A small image denoising autoencoder, trained from scratch.
Model: encoder arch vit, encoder norm layernorm, encoder activation silu, encoder moe expert_choice, encoder num experts 8, encoder patch size [4, 4], encoder layers 12, encoder width 256, decoder activation gelu.
Training: adamw at rate 0.002, batches of 64.
Data: trained on aerial photos of the United States (SatlasPretrain), 101725 training examples, 5.2 epochs.
Rows from expert 4 of block 9 of the encoder, named by matrix and row number. Rows with one number belong to one neuron. Each number is 500 + 25 x the weight over its row's rms, rounded and kept within 0 to 999. All counts start at 0. Numbers have three digits each. After the name is the row's rms in percent of the matrix's.
# up: expert up (encoder.blocks.9.mlp.up, 8x64x256), inputs 172-255
# down: expert down (encoder.blocks.9.mlp.down, 8x256x64, transposed), outputs 172-255
up.0 066:542510539512506533509486482535519570475594478525493524496507550531505508511490503527472520412525493512534509493504469502517522509511483542531502515482489506485485497469539515504510488485500504494471508514481492506505516505526467488526490466483463514530
down.0 078:513488514500486482484528556485518465495543483520482477493482521494508515459505524501486494455523492488542461501527493500525509528458477505524526481530494471516461495472521494483549519504484523594549489482508539469486539534489490498524484488476492511528
up.1 059:517527488467516466443455541477486463516446506522504498439469482462546520504503484522518465501487541470549504541518525494427465540536495500490497449484511499491535509497503480473483464519511476482532524486521501482473499484520512509506475465530546549524
down.1 072:483476504535483489543466469503466485476470506513488529489501532489491453497495492469466517562503498527475558488491474509510460488459480496480504474454506520549566495521499466519468549494493475482484510521498457503517505512519570494486504493515509509491
up.2 057:496507484509522469484515514475469463496488552498513456470482535524494497507496530502492490549513507473510521510525500506482508510516468503463498474500540505520509532489462513505514501535489482485492549470484550537524460506508521502485516561495508527528
down.2 069:482488519554510500450474512503436508489504518473502503519510492514499474529546471480533484534498475540492537496485494526488494492509465489497535499502486529527493487494494501487519511486503459479522516513525472503547525507509504483493512510465491515488
up.3 057:520526503508499435487507514514533471501523498498518519463485500512505504490485499474481475475494520452506531528484528483508481473528482513444461524472507484493470509535505448483488499529504510470493536496460508523490480528529533510480504503506541510533
down.3 067:486486469502510556455496506463509479503471480498483576468493494525490462458487545459457508517478524507520461515526516508514471498488473489531481497493516521478507507517498494509546508492566498434477481500538479444479503489506509450483532454492512531467
up.4 149:501509480508528477504467453518515542455573484500522505463504514536503488515474505519498510438515521503518502501540486504531542493533489538505470526504497493475510486513515494508488480485506496450508506501480470511490498504511513509545511464499480495555
down.4 125:527500579508483505462527519491512497471514499511508469550499507484498500506501477478495501472502494500497515493508488493515524491443504497519521499492522468492491489472474563505514502513510504503517492528498525487505525492476488487523459497499477513555
up.5 072:524476493502541505508493498500488491446540498535512513498558507538483492489437501531460521472496509505486521520495447483500503514527480552482482502520461450517481468461488508515492518502493464535494498473499487501504503454518467501508493492502474495507
down.5 084:503495517521480527489549511514499542496535544430526472525478523502516521483469501522484456453485506494509510502498532473510467479477470480512557508483505476506507489496501499522533474518514455530527499499502524526491534498479505478509543451524482474473
up.6 084:474498500460482458495469532478490508479454521496503482467475494484496520482467475503523485531470496483474545506509490475501514499499470433469483521444481547506528506519522516484510506537516503452512525505490492514501489490504553500477495516540581526498
down.6 093:498486489488515521523489494486512521526400503520502503479536489469461476500530521482493526548524507511483486430445524505471476544539489502490494517548503502527501476492500481485477520476537489477518477526536507493513513466471468480457529537525495529498
up.7 261:526472447482521477530472480513459500498520511520494512478482487518530486508502456500517516496459523528506474498498514524479502457549547492515496474519487502476499544560503449472511479493489533491500474491477495523489460520512534540501527507472487467506
down.7 130:503528565511474547496460497468497467504463550519484491467454493475468497502499500481511502509514495483485460548496496491471495502475486471501468496517518529505524511475503549499493527487503504436499500482523502474505517504527519470493504477487523533500
up.8 139:496513479476496468498515525474507489510435498487503490469521486491489538517482485498499478534471508441484531511504478492479479506506472454488487526477495519513525518497508501507486476500474492482530523477505512514493504476491529516487506515530541527498
down.8 140:490464492510483558516550495516487521533449515509497477491509511452495420499517540457479516497492491483475500438506533518484493497547481459478481509529517527496479490539496468493471558479512485474485477479542494500520510495467512488494496513495519499484
up.9 119:507519467496492506535534534519478499499514458511497522552517515522498521492475529502459527523462512484515487491461522510502453511531472486468539474523490483518487498511501481491556493493500504565535505482498461503501495501476499499464510497496467479475
down.9 118:497503557493524572484530510503528499488560495489537492488508494511492507473493508534506488479488466493544522564503463494510491514451497538508560529485523506504510485485497545499523496536495485557530498490485472495504538492493492531482472462517496512484
up.10 075:496525466490527460459442511482495477488511491451480519461487502534495483505481496500543472529479471493489533543470452494438482476520512517485488529491522528492539454470497449499467471524507517494510524514495490547505516507569495538497482488475547524460
down.10 076:507482529497466464491483521517480447490480507472484512517485462478515514522511512536493484533549483518466448414492527457491459518525484504497476518523496525525481507463484526492480493499518485445513493511518471488539488471485523495461544545489507465502
up.11 138:514486460497515494497469428523514541477554492512541500466506505535513496536478494510487530433482502521513491507530510496505561505515529515506482527511488503481501484514499480492484462503492498464493480506492491513495519505507510502574517472476478482550
down.11 124:523503550512480492521508499486531518483533453497510485530502510513531526504498475482497495498503500503542487502513510476536522521445509511497548479491473485499485503465480522502515494510499505517508494542489503484503523534502446499530485483501495526543
up.12 051:495486459501499486502498514510476479455487524489506463476513508533460490495489524524492498524489534521449455470472501487462522482490486515490492456496525500484504467481500486506521486501483501499510507504492539524554528471509538503484507524496493493468
down.12 064:508492503508442474486462527487502508491507485480457494542538457473513501493489512493463511515500511496531511470523504499478510480466496493504509479516475558500500532515570531506540490522515471456487497432508576499514490448507493503498565507495528511531
up.13 095:499509490499526482467496531475512503441498475521509520490523509502490572484408510545463509492550502473505508529483472450472476490507483528492462517490479516526516474447519514493522473502497505523541510508518511492495513444469503516510494528522532535489
down.13 092:532510540502504540551528521485542536514519520484517491524533512477504450503477550502505511466502526483515501492504521494504506522475456473488501543542508524510473496525511508480507543450509478504515497471494486513484508499497498492533497526525536471465
up.14 051:516464526480540526513484468507528515471477521513524511516472504531490508510557510461509455461490471470494433493495498511520509521521498502482483502523491486529499540469468496501516547474527518505499519495502456514522519512485497502497506455537500505495
down.14 077:516494510470515445510492506475476493473530512542470479518499507478499518503478466506483482535535511493478467461521473521496550532501497548486499512507510494486485505512505494473498425519493515477485488493495493490459552518490464508496485538502502542520
up.15 127:499484489513525489502479462511506537482526487516505484468494497540483498521481510550487516450494524516510499501551486517508530490528513518532484514516489495486511496521504465490491474507485515463474490504503488517479489478488524505585525472502469481557
down.15 121:520497573501479494465549504492516492479513488522494470530502493494506505478522472510506483517505481500511508535491490499525524510403526508507518505502490473507504523479477565478487478519510483513487499493495539477514522508502489499525451475499476497525
up.16 061:513485478504511463487533482469474498477505528520492534483490508513487538512472509487462486538521482454566495514465464490498494530540472501482521519520533470492512475496504512505488518504509488522523536493523480531496520504485482478514480497500531534493
down.16 078:495466531521515532454538492519501492507523503471502493478476474475505457506479479492478511513507480462514521523498480477502457505476488502473512505427493491472493480516510524518440523536505458541505518532496535484503515498465505501482492516516471490457
up.17 059:477510494477477485481446484454486445513436528524492498441499471481483504493487460507499495514523498512491508475510471529457509467508550472553501499505496521525499472476477502487529505516493531488568496508495513495481491542491484492504468494514517543477
down.17 082:469482545499479501484481501511509529505491476525477465486522490477503476540480513495483524581498510539469496452516473517472503505536488486473483457478503543488511510516516459521438481474524513451489500508503508506490546485503495517480508509488564535466
up.18 068:498492492486548509478511490519515579424552466524496503518484497555501521471481464539492507528569509536519489524496480449517498524500485528509525480485485488519492461494514481469535451504500519534498512479502440472469532495510480508514481455483487466511
down.18 086:521492537516504522499529551526515492477514485508509520542487476513503518487467508485522516514513491492540495553538486539494496500482482549485512506506477456496513504482502511504502473494503497555514479467477530496502463528515509509510488528509487508519
up.19 119:523505467521492484510544527528494523512524489550476524548508523531518514473477509510457542519482492486520481490443516506528438479522494485465525460529490473491474519495501471500565488480509519593505514490503500499478497504499486501470537492486484483434
down.19 112:486480550488515577492503541469506496458561510482512485511492475528499529450450526496482530489501493516518524540475489505530474494452478518501510528469511470496523460458508526508521527500509497571534507477481490492505532497514515520496484464519501562477
up.20 058:505484500465496500508472471516522480458555475506477496499488514525472529485463523510455523507524495453472488517476477485488528487522490549489534516510480513498518418467487465518558494486513496518515496483501479510470506496502433487536494462476507502490
down.20 075:550467498501489489494479492536509541525504497463490496471495482511526516520499521527513557449527487511516522512513492457447480511490493506488479501459497511536469516538493505500494496496480499517554485506479539532478498490491497455497485504520496484499
up.21 135:538477480503502504529493533519473497497538492524480516509471531528511470491503491487498490516474497504494450491440525527513466489518507478493527439522486481479493526523479498489569522492511511559494461491489489495501467519494481528458512500499487472441
down.21 124:497501549481495502503476523491528476469531508492451481510492471498506544469436496537514497518511496518523501556506489495491475512436506528541521528481484492476503503471509546506535465524493511545511508498468499481503543487534545529493487490499471529482
up.22 055:511529459462504501511497481493473481447511463483510513464464505523496517484459488490465494493509521495517538463514483466475459479520498527515500521483494534515496487482514502491543512524460528514510546513528481516510531498556524536531486509497512535478
down.22 072:463482526514519510508480516485496491514504510463571475501517498500517507535512549478494527490494466480490493525473509512459508498531509499497497493446555504486502468532529520501483493489497501531535490515526547495496516535512454464488501459484509534499
up.23 136:505505465501537477504472461501507538465540506511514496455495498554492502542456494521461507443497518509497477517536487512497527499529537519528468517521493503495522497531508483490496471487495501457486483501485467508493497495502515512571506457517479483532
down.23 177:522497558493497506484498513499527484509531504514504468538488487500496511470508488490522464495488512515519494498517483481525526504410511504501542498471509478499484529463502576516498500496503509493514529496493522477495522535522483496527447499508489518526
up.24 072:511507508497486506508454510519501528472488480528501501483492531545533495472470498502493519532501514526519455500435498493469462503501521519492520474531487494517492529529506475469523493503542546559501475493490493503529479504478476467477522529468488505453
down.24 089:514540544494511502500498520497481488495527469510502488501501497492525514514492485532503447534516477494506528535523480457525492510433519550507500458443473481521504527516527541477514501527491480525534531473476514484495513499527506503485497507481518480489
up.25 167:503506478497542467507460441522511536464546499501531488432515502539490504522445484529492515429502523524495499509543490506511534505517519514516449519519509517476511483519518477504489470497504508439500507503487504484482490473499512506547510457496492501535
down.25 148:514500541502484512470500515491518495499534500505525486522486482473550525483501502491511484505507479477508495493506486505515544499391521507519513484480488460497477511450485554484492514502513501469491492503510513477516541506486475485529490478496492514515
up.26 066:504470534525472470496477488522509549522470481498502498476528501524489456470482454465528479525489483496526428473508507490519495492492565480545526486533533484502472501484511500453558507525502479512482471499504490480520520532488481502506494477471548526513
down.26 084:521495490483472471518504517511505514479550487515515516508484475509538540513516521488509495555476493529482488532536460511482521491446551507477533502492501452543511515520542496509511501529505509540481514522465503537486451481514478502497548529498467491517
up.27 124:515513457502540495492453459512511529478546486520542485465498506546474505529463498530479533449505505531491521508546493500499532501530523531513476514527496502506507489523517468502479474491502520462505485502485484510482492478526507509551505463502480493549
down.27 139:510487547489475476488529518508516528492550497507502517519473511517515514477493469489511483486508485501514494511522475496507533510424477509506497509464500499524521513474500573504495491516490512493500514514507511475503545540506506491504491467514472537534
up.28 125:523489442475525478511498468518496547481552482512535516464514505530486525539483463515470553446465514501509499520510508512507501465531501509507478510540494481489484506553517479493517463495468505494490468482472486497481469482507525501541505472505481493522
down.28 132:513491544511503530493497528483516476472537487500516484536469512486497502480498509510523494498492501505530476534499464481538505476427532516513546502476478511496512540498493535508487512485479519499517490515488529505489538529493486490501471491487470490526
up.29 054:482449503458517514487452510473506478542489488458504545497482518506520454483491497479517493481494502498499489478487497476510468528533540487509504509491470500492468526468506508496460520506502470506483465463493474491514498504490522488494491473533488466490
down.29 072:466516534533499447492537485495500482496486509509468504521511475489486515493496494496502512497509535462476443473456496467462542448507478517522487489492477499493473507524503505496488466483522512508487482509492497479511545518526506507479540501512459511526
up.30 056:476465520466441520510534491487501480510529503514493476518508510463466449488511514480512539509494529514470501479521494565539506512507541464512500537528503479519519508510511516518536509483499457530491470490484485473460492528491495542500484475500468479487
down.30 067:545504503511466475470508454479545528532511497551492524498484516479489529533490515505515514477525516505478472507470515470488535471500530475508510514494513512477470559491529538508489465517544482511485464529478526508484479495491494498470544453501511522529
up.31 079:505513489525482506516570516490501490599406501506517498517522505430504524509566526474500488521471470470490502514501492468485510488507470462477464536495523474517482547529505500483463498513486459510497521516509509497479508486496511485511518525502526505524
down.31 082:454500500490516509498519503490478522491468496499499509474535504519510488509523513499510495488539531484516474472512489504533511502546466439460491496506459514493538460504497456563476543488543486442531492514480487527511516495463486530536498480482523459494
up.32 141:499475477514533474489486478504514538478578473508541499473506525547512497530469489540490526449495504530508500516539492489520539495505513534503495525530486491487500488504510488506511465492480517483502472500493484499495501510510510515569492449498464486568
down.32 132:539489558498502492489489488506499498515531480517472476512474474488530551472500492499507493479489466515504469505496496496536540523429508539501526483488488468495490548481481547484509486495494487511516495520508500473481504522476491498525464496509449503521
up.33 149:514497466495494475542498542509473501501522494510470521496483512511525459472499489476510483539463509494477471515456526504483443472528498469458534454503476487504497511525493478490527505470514500539498484485477512511474479548510486518455509512491509488442
down.33 121:471503541524513519453469522467516473455506515498469508487485480492508534465496495527473511508505491510508490550510480481471468533464502523540513500493495528489506468474485531492528467523481544498534527503524494498525533500529490500483488482511514539472
up.34 055:464464475478489525487510501502498554460484480490463507515507546510493534480497514508462486468504530502521530487500494457476497513539507490460501529552461510522489527458505476544501491470464551490483495495495460514461489505489452494520473486525462541500
down.34 072:531473486520548508476554553515495489523488467454512472536531491497483506495500532482488480464447442471505444485488538461476442542507487479474467510455513509515532452453503524505525510532498482529532424464493517499484490500505500466497506501464499496514
up.35 076:507517510517486498500525506519478483488489486453539515547539515485448545480478517491454522470520507460500527512515499504483542526516459514444481523500490476521492508462494502511492503506469460537525522509533496483468518459477464496531488529490468516527
down.35 078:530521537517489545507543504464518563520484469511556489494528512506500481518491503504495464439526568480511518494513484505545516483502496517502472521489542493492490523516493462534489557466517482540488497508451507510496490486453488478521511478488492483488
up.36 068:515505522517524511479465505496475508474458477555483512522504512503541490488515529463469507456501512489483437494481499480436524503497523507538501500523476521516504492484469510494562505517525458554496440522535486514509495529468424496478512522512496537502
down.36 080:509494487473507487527498561476514514481505516508491464501518493505481560495483525529514482501456534490439518505494490520467534456460539491501496489459516487499541541497481516499506457535474486523487501470418543463499497495479507509523488535535508496524
up.37 109:508486464523499515520503529517497503504513474510477504549516514519516492465502502526458504522475508486491465471480510507521473490509484504461528480535477466501489509506507460488561502477501503583505487490480493503460497513498460521455525510499485477487
down.37 108:484498513502548568480503535472513516450537491447506485503471493517488517476465488514505483503474500500508515567499469471506439490479510519513524544463494492527525468472480525512533492516496505573529546482485502490504514521497495511497474462508477499500
up.38 056:496495519536474527499468449514562518468536467457498493497518477517519508528483494482500511463520500473520482469527462510514504481452541490512476509494523566513493494503496512532490508496497488503499502506476507501450545492470507472568460481552463447454
down.38 067:522538480527474501463489499497483538471552508500554493521479493539502510489464476479477486468514507510517470467478477466497545481449467482490512482527531502490510518451475514497495493443493541503509478504507471499496489464508544487509489552508475517533
up.39 060:511509487541536526492513452472531483526422490528527476491483522477478534520487512467519500532502525490467497519555498515470479500510504459499485494463527535493520484450492507506499509502488473450494495481495513514509461524463523481510478551516496524485
down.39 061:453454519538498470530499472518508476507531489493513486536500494486502462494522511510502518550494502498462510484463540508462473489476490508449489516532464518524537541496498504481460507471505505485526498508496496517518508505492511508507495513507536500505
up.40 083:490479497500492484515463432507512543473542494506498468489505474482481506494525472513477521487507494481504493529546503509518511447500522507543488541506504498512492504507472473510487504499479508444492486506492489496492485485500493494577525465489457483548
down.40 089:505475542501477474490527524510512509471539506527498499540520513496539550443523467520475507495485514520493509502488471479527533472408506505529547475476456475505462479493491530477539477516491497527521508542507495466487526485505482480522494461535476509566
up.41 055:532438473524505550535499501482503524522552532458514471497529495489517488492521519493562507537486483473537534453530529527551517477509483523495519501473496503512537512515496497504545529519507470496486486489532509494486523541473504540487501511473435489488
down.41 067:505472506477477514499450491469511458488503508539530526506524497514498524517517495479505503490503524530496479487510468495502465533531492521492537544503518503529444477520499513495473500533477539494498549496546456511457462523508489482526481497502491563504
up.42 165:497507476501537471499455455513502544466553498504519497458514506538491494541462500550483522422514505509508511507530481499506525483529493523500463527515483503493485485509519490485486474507500514455494502499484487502498506497516513498547524458505489511552
down.42 149:518479550524471510484524500501533500512533481501502488531505502496526511493506484494526504487518503499503477499509496485521543505423485506484547525454484456509482514488505564500506524505490481504507515520499503472509529513476485500515469498526487516536
up.43 052:534517475498495470542485512523517513520530498473518483476507515505474494532503451493510480525474469514511505487470487500528509549526537481497461518477505472459511485539486510548463475483523531474522505482496473495565490493534557483490520470480532538469
down.43 071:512475544523493538513497499557511450535499499557479518500521496470468501535499505470460519511472483482484467511498480514497499535537549511533476502553528527500496511518517444505496564501489503473491509486544504508506506499505515494485498475491515536534
up.44 052:526533499512461502485509494499493502494510472515485483467519526544539499458490517517477522462520523490518476570489504515513530524453487520484528497522510422543510530468499487493475463523468533521484472510535493504484476513510508491495473467463507535515
down.44 071:511486510527516476530506530482524532498529525546513522480501499509540500450528498531487496476501509496543505504487502509535500478505488518488497495475467511516508518477480504485531538486525541498513520533514510500464505494519493513558487524523468500500
up.45 056:523502522477510471485528513502475492520459510509482499466482472499486470500476488500574465504496484528471508529500519511489514465528556436465462476497526491529505497524499506495510524539511528506529488495517543484518497478477519542532513511522516474457
down.45 073:491457494493507529521534509552499498475479526510476503485504505485478492496514507474506498577501482499483484502479543509503450511481503475528464507548525545472516498505519518507461516505517522445475524559516496524520488484486523483487538525501509504470
up.46 071:509475493526515468499472471511487505473543496510520524488482493562486493474461487524505534473527509536509479537487486496515493531493521531548498529510450472478454515511493533480544498543504528524461511514494470496487527523489499468488517457508487490511
down.46 074:484489486446466543494514492468548527504516488548455520536465487476506532506475491506487480520466516520517464486480542520467492498492529506511539473495525479468500488496502518480485510515458520531543515501536531472524494491490464511490503528473450514468
up.47 131:511481445494519486526483499533479524508531476519494520481519491526511501512495480522493514480439512498516465492486501532527508483556516488493498495544486474491488534577488445482510469510500493502510478479482475524472456495495528520512518497485501466492
down.47 153:497524566497499520472502523490513478499513509531499483499468488488494515487494482501508469515511493526503500531520487495507507508388491516494536484498511497512504515469519568511490503510512503505501506499496528502498530520533499494496483491507483531500
up.48 047:539508492517467505455491513486526489475425526545473540496520513535501534500457467465496559490510466475531507513525539499461497453487504463499503503517540505462529488495500513480522516529493559505500515478498484513533500513484528506506502531462509497492
down.48 070:476486472484538507479469461551480504467513452502501516494479540492501491492552527491494522492455518504529505535497504521483488523454521504505543524448520474503529504530520469469534492510505472492506504496465512497502493508500503535502511500514460465495
up.49 050:527508543490503458473503480495476508495537466512439504487500466519487493510487512509514485507496529565525500483487513510477475508463567574502516452517485525482512510520512464514498502534532516460526491496487527476512509461563487485500508480498511506488
down.49 066:489478477532490507473503492522512499537490512484506529525500455467517498501498531502476541517469526523497492527495483499465482494487494485546474463479517511542512520439523544514459492534515523453550505500498518493505493473517499512512469460516474502484
up.50 068:521485472487491501540476435531486545464596499491515479453497529519517507495493493544525520480507559533489501500516500513523534527523553498496456498514508512520486520503506513489472514480506525455509480476468484497496500520493513524531519448498476475524
down.50 101:523476554498515491501485517494488468461512481540470500500494501531527512482507499515500491488480551483524472532510489495513495526476495535507498475505526468509481538486484525483497497485517529497536509512513536493526504527493480495551496518464474531509
up.51 050:478489502489480501506486460474551505517511548498498492513533474514473474506525528516510550471500466519525500500494485480503521483518517513486491535487461497477475452532470523527480502486516490476488532502497522478515511468544490482526476465514527481498
down.51 072:520475443512499467473464489468499506480528488480523439509475503510507502497535486464520499516512550533506513474529543523519480491492471454488446499530449496519487492516480518491471465489489462493511518514483541463497524467483480552495478541486505486498
up.52 081:490507477509488467531529494514508511480439496521488486473492465460494516503510486488454480507495475481490529486534539506444500493503436538495492547529481455490483483522514510513451517511476498474535521496481520525488481515474488503515516511525531567509
down.52 076:488457540462492515491522502501453545513494481493480512492519524507508469464500468495532507523512513508467514513483485538540513475513505492503487532508560527493509518559504474517494534468496466446504519504517476521459542488467513510504501502531506495472
up.53 170:513532469452514477487520508492497520460560502484480512450533513528482543492434495550490503505511513478517559511507483477529501509514467474467485508474481507513525497494525487528512449516484522485533528500477506504469508499501556510486509468528503529497
down.53 145:480477543516500579530492512506492493507501480480512522511513528494483463522496526469511509486508472469522498497486523535504496533521491485481482516558510515492471470500451526518511572491529464507475474512593495519512514490471508461494504461511516525476
up.54 053:471490509525462485507468507500530507506527521478493496494493520500504475514479433482480502505544551500528426497486513471514507496501502529524508465508522515458499504476489479480515468519534475528464484478505479496499491492504511504528481486479458442488
down.54 072:528513491505478493530492483497523496484533527482529531531484470504514493452477498489494512508502481517481507526469473502543480500502458512469504478448480500520496525494514496464537453490489526505551526481496539491471473532493489509522483487486520484522
up.55 058:490514475516490461510519494498549484554471511510460481457511441507518505503451464516526485511485542507487520512530445469515452521461526435494557487483493544506503498485466506508492524541489493479534522496503527480543480508483546540507476485508519508462
down.55 077:532508445486478498528521517487510541518426484507501502453508497500516445531543514477471495517516466510502473500509541524510465509555523452472512503506537567519496480526511529488456527511471483499506530496546501574481460507502507503506521509495490498461
up.56 151:498495474498471483494555519482510472522411482509521507547521497448472564501513507499457516482501493453481514507506512493477508516504460503483477530514513495514508495483513497503464482504477459514545532517513496515501490460472482483497506551508529523499
down.56 163:464525481499494536507545505519515524545497509444533488519509514492501461503511511516536474475494504485483559472497494505511501501497488469467478509490516514501511486529481477542497524480518466498481491501483489497521506509481523506521491496511491497485
up.57 059:495466504474513516492451504496457489463486489532465484478532495478476448522459469492512473528521500554483531504570496484443510509518494521496497525485487518482505491472501504471536471496444527492512505482492486499565512515488524473481527477515518488470
down.57 071:484523540522498509488497447529497461491471486516459492459499564468499470508511510487520476483520467495496496488521498513492475509467496499524475466491529529501489514503522518480508494517509526473539446470521528539509523505536551483509487534532477536523
up.58 183:511501448500486472537529525525467503525518494503481529496495517516513514484503487459465498507426508477515465507447515510501470475534487475459502482527477473494485528546476457478518504489481496514518481473477486517474460524472494512481524496500501468470
down.58 148:515504553503523545479485527494513477490526502501498484493471494504504529479487501516504489523513499529508489539488477487499494519411522514508503502509477520510509509460510545498521515506488502518534491483464508493520525494520494511476456464511490520506
up.59 052:510452540501464543443487535466510475519512496489525502490525508483517490520486455477519447493531516486485514492544550521567539531488476434495508520506502524487491515500520452457503504494498466502482491494546456532491504497511544508505512522480503489509
down.59 074:507481496492528507512513500520494508513476511547487491466475489506487485487498492501518489564503499554521490494506540516522532508495518524531493512556532548503545497464497507487445480481534514461503506503471490501503477499500466569517496544460501499498
up.60 098:525500476472477451506521502493483481535427500486485495469522468470483531478474485488472503495500515441502525521522503490476517502479488469509495499468504516502496504507518491492485464531482507478515504475506509501504496449461531498510502532514533513475
down.60 092:515526523485496540506504498504486500520503474492461491490474522476463444520526550508515498517481511489482529504514466535520476519474500487486485538511479526502502464506483452531476546462529464457478488505543442505487518486492519520487506494476499485492
up.61 065:504528487504477549486509449505524512496491511480480496503501470547524514468512517520487510425505482518504512485531490520530526486486490502534478528476490513454496485511511475524436485479508520501467513492488471491447517480541503510528484491497471489569
down.61 069:507497533490476497481492472484521516508550515527516467474498568528464509516516482496508498507509496505544497450518482496520476504458537516492541520525496482504498527439503510470514484573478471507471507485532489470500522506521454524516474510510505498502
up.62 087:503469508513485516512551506487491491547444473492481479547514492438490534541540528457498492473502490451477527476504524489487524503499472484482471538453508487509514549517498508501478475512482462483526518500516476510519499460446507489460515517526524486523
down.62 104:499512481515494531518526483529505512529472512472520510487503516497483474522521501484511506471483484476477526452499521479530525509577521450489487527529515526485501462482521463539486509505518468457468526508522504504513478491516511472502508471483523472490
up.63 073:510503452445509460515475546517492495476532519516501522407504500535520486481478498489476499517487498498497495500469490512508474485476521474495497473506477492483526504558500463493564488480488534528532497502463508507452484511524496514473549485475483521461
down.63 094:474497552504515515498475519497521463463511500532474504520462503498529510474483523522520476557481502537515475540500497517456461504450502570468498502536522478515503502476544554466503498511488521517525504504524509486546518458492508466469498500458511520482