config.yaml
crop_scale_min: 1
encoder_expert_mlp_ratio: 0.25
encoder_conv_stem: true
loss: "mse"
decoder_activation: "gelu"
steps: 8200
epochs: 5.2
lr_schedule: "cosine"
weight_decay: 0.3
Rows from block 0 of the decoder of a small image denoising autoencoder, named by matrix and row number. Rows with one number belong to one channel. Each number is 50 + 10 x the weight over its row's rms, rounded and kept within 0 to 99. All counts start at 0. After the name is the row's rms in percent of the matrix's.
After each channel's rows are labels from the 100 images, of 14976, where the channel reaches its highest value: "lies over" is the class under the peak. Only what is clearly more common there than usual is listed. The data: aerial photos of the United States (SatlasPretrain). In brackets: how many of the 100, against the usual share in percent.
# convs0: first 3x3 conv (decoder.mid.0.convs.0.weight, 64x64x3x3, each kernel summed), inputs 0-63
# convs1: second 3x3 conv (decoder.mid.0.convs.1.weight, 64x64x3x3, transposed, each kernel summed), outputs 0-63

convs0.51 055:46 55 56 37 45 48 51 49 49 48 69 62 28 35 55 44 57 61 52 58 41 54 41 45 59 21 56 41 52 43 36 67 51 55 64 44 38 51 63 57 49 47 37 45 47 42 55 54 53 48 58 50 49 60 40 46 50 49 56 65 60 42 42 16
convs1.51 118:50 40 32 52 48 55 39 42 53 48 71 53 71 46 45 52 36 41 51 50 43 49 71 55 31 51 53 42 58 45 66 51 53 43 30 38 66 48 41 50 48 38 46 56 48 49 53 55 41 51 57 69 57 42 53 59 79 53 44 33 49 45 42 40
lies over: crop field (39 vs 7.1)

convs0.39 080:55 55 54 57 47 58 61 64 58 50 71 63 51 60 52 32 58 48 61 39 46 73 40 50 32 52 57 74 53 30 59 43 49 51 46 45 58 53 62 42 51 49 40 50 61 50 44 44 30 52 56 45 50 52 37 28 62 46 48 52 37 46 43 66
convs1.39 098:56 49 34 47 65 38 33 38 49 50 26 45 54 56 46 58 32 66 54 62 52 58 47 40 48 44 63 42 63 33 37 58 45 35 52 70 44 48 56 36 51 54 43 51 54 60 48 36 63 43 43 50 49 57 58 62 47 54 40 55 64 38 33 60
lies over: building (31 vs 4.4)

convs0.3 134:56 28 56 65 43 62 54 63 60 60 49 31 56 45 57 41 54 59 46 31 41 59 64 58 70 63 56 59 35 44 47 54 48 49 54 66 40 41 52 48 53 74 60 57 62 57 51 37 35 61 55 56 42 43 44 62 46 54 58 49 41 57 40 50
convs1.3 071:50 42 45 60 50 49 69 40 52 43 47 41 37 50 32 52 23 66 48 75 64 54 32 55 54 57 46 49 46 50 34 39 54 42 33 63 31 47 51 54 46 34 57 38 48 50 51 34 39 54 49 38 47 50 67 40 53 56 42 55 48 53 52 47
lies over: building (27 vs 4.4)

convs0.31 190:51 52 42 48 50 47 49 25 53 53 37 53 38 56 42 47 41 33 49 52 55 19 33 49 24 54 55 44 55 56 49 17 51 51 54 26 58 50 53 43 53 47 53 43 56 48 37 54 50 45 52 38 47 51 50 42 50 49 49 39 44 57 45 38
convs1.31 175:48 50 59 46 57 51 51 64 48 34 43 57 58 56 52 53 86 43 52 40 41 51 63 50 60 51 50 54 54 47 67 84 63 48 46 41 51 52 39 51 50 47 47 42 50 37 61 59 46 39 58 53 55 46 43 32 56 51 62 36 68 46 49 48
lies over: crop field (33 vs 7.1)

convs0.7 085:47 40 51 47 55 38 51 39 47 57 32 46 54 48 35 57 51 39 44 58 59 42 55 51 67 48 34 36 44 62 32 45 51 45 47 37 38 47 39 55 48 42 56 58 37 63 59 51 63 68 48 61 47 48 63 76 57 53 64 35 57 58 70 47
convs1.7 099:44 45 69 48 39 63 73 41 50 39 57 58 44 55 58 53 44 34 42 38 50 40 33 55 55 47 37 59 34 60 64 48 46 53 39 45 47 56 44 61 48 48 51 45 42 24 48 67 38 61 50 40 46 49 34 34 48 42 46 42 45 60 65 38
lies over: building (35 vs 4.4)

convs0.34 062:53 38 71 42 45 55 68 39 45 46 66 26 50 52 61 25 50 35 45 53 55 52 63 45 39 49 49 30 53 43 53 42 36 36 50 48 58 47 44 38 56 68 47 37 33 47 49 56 64 58 64 38 44 54 54 56 49 40 49 56 60 54 57 51
convs1.34 069:49 41 54 48 36 40 47 65 53 42 33 44 57 54 70 84 49 36 47 53 46 64 28 51 56 45 47 55 53 44 57 29 43 74 43 60 56 51 42 56 52 45 51 47 45 35 58 60 40 51 48 46 57 54 46 49 47 53 49 51 26 51 50 53
lies over: building (59 vs 4.4)

convs0.20 118:41 38 39 22 61 47 52 56 32 55 37 42 41 53 40 57 46 53 54 30 13 54 51 38 51 50 42 50 46 45 45 54 43 51 39 53 47 53 35 51 42 43 56 51 30 48 47 57 49 49 23 52 46 46 43 53 51 59 48 50 49 40 47 51
convs1.20 076:49 37 30 52 44 52 37 51 57 49 60 45 47 59 46 54 68 39 46 66 63 41 67 57 50 55 53 59 41 59 66 69 47 61 37 47 41 52 52 67 49 57 48 61 52 38 43 47 57 57 63 57 47 88 57 47 65 50 52 52 48 53 49 47
lies over: building (27 vs 4.4)

convs0.24 059:42 53 54 36 61 50 43 45 46 44 63 34 43 30 52 44 73 61 44 34 49 22 47 42 44 40 57 45 35 43 50 46 57 51 65 40 51 49 54 55 41 55 49 47 46 57 43 44 41 26 51 50 50 36 38 44 23 56 56 42 57 47 52 47
convs1.24 137:51 47 32 49 56 57 60 41 56 31 44 55 64 54 48 45 79 46 48 55 45 40 71 50 31 46 51 45 56 46 66 58 47 46 35 33 55 48 47 46 51 40 50 58 52 43 56 54 52 52 50 58 53 45 62 47 83 54 53 37 31 47 45 57
lies over: crop field (39 vs 7.1)

convs0.55 162:41 99 51 40 62 46 58 52 47 64 46 36 46 46 42 53 47 55 50 48 47 51 50 41 57 53 44 56 56 33 48 52 50 57 49 48 51 58 46 55 38 43 61 48 48 49 58 48 63 46 56 55 50 61 32 50 46 49 55 42 46 44 55 57
convs1.55 132:49 73 66 44 75 44 47 42 46 35 39 68 52 37 37 41 50 49 42 36 40 53 48 52 47 42 43 44 44 46 40 38 58 47 55 51 63 50 34 41 48 47 49 43 45 61 46 65 55 52 35 50 48 27 24 38 38 43 51 46 50 45 47 49
lies over: building (76 vs 4.4)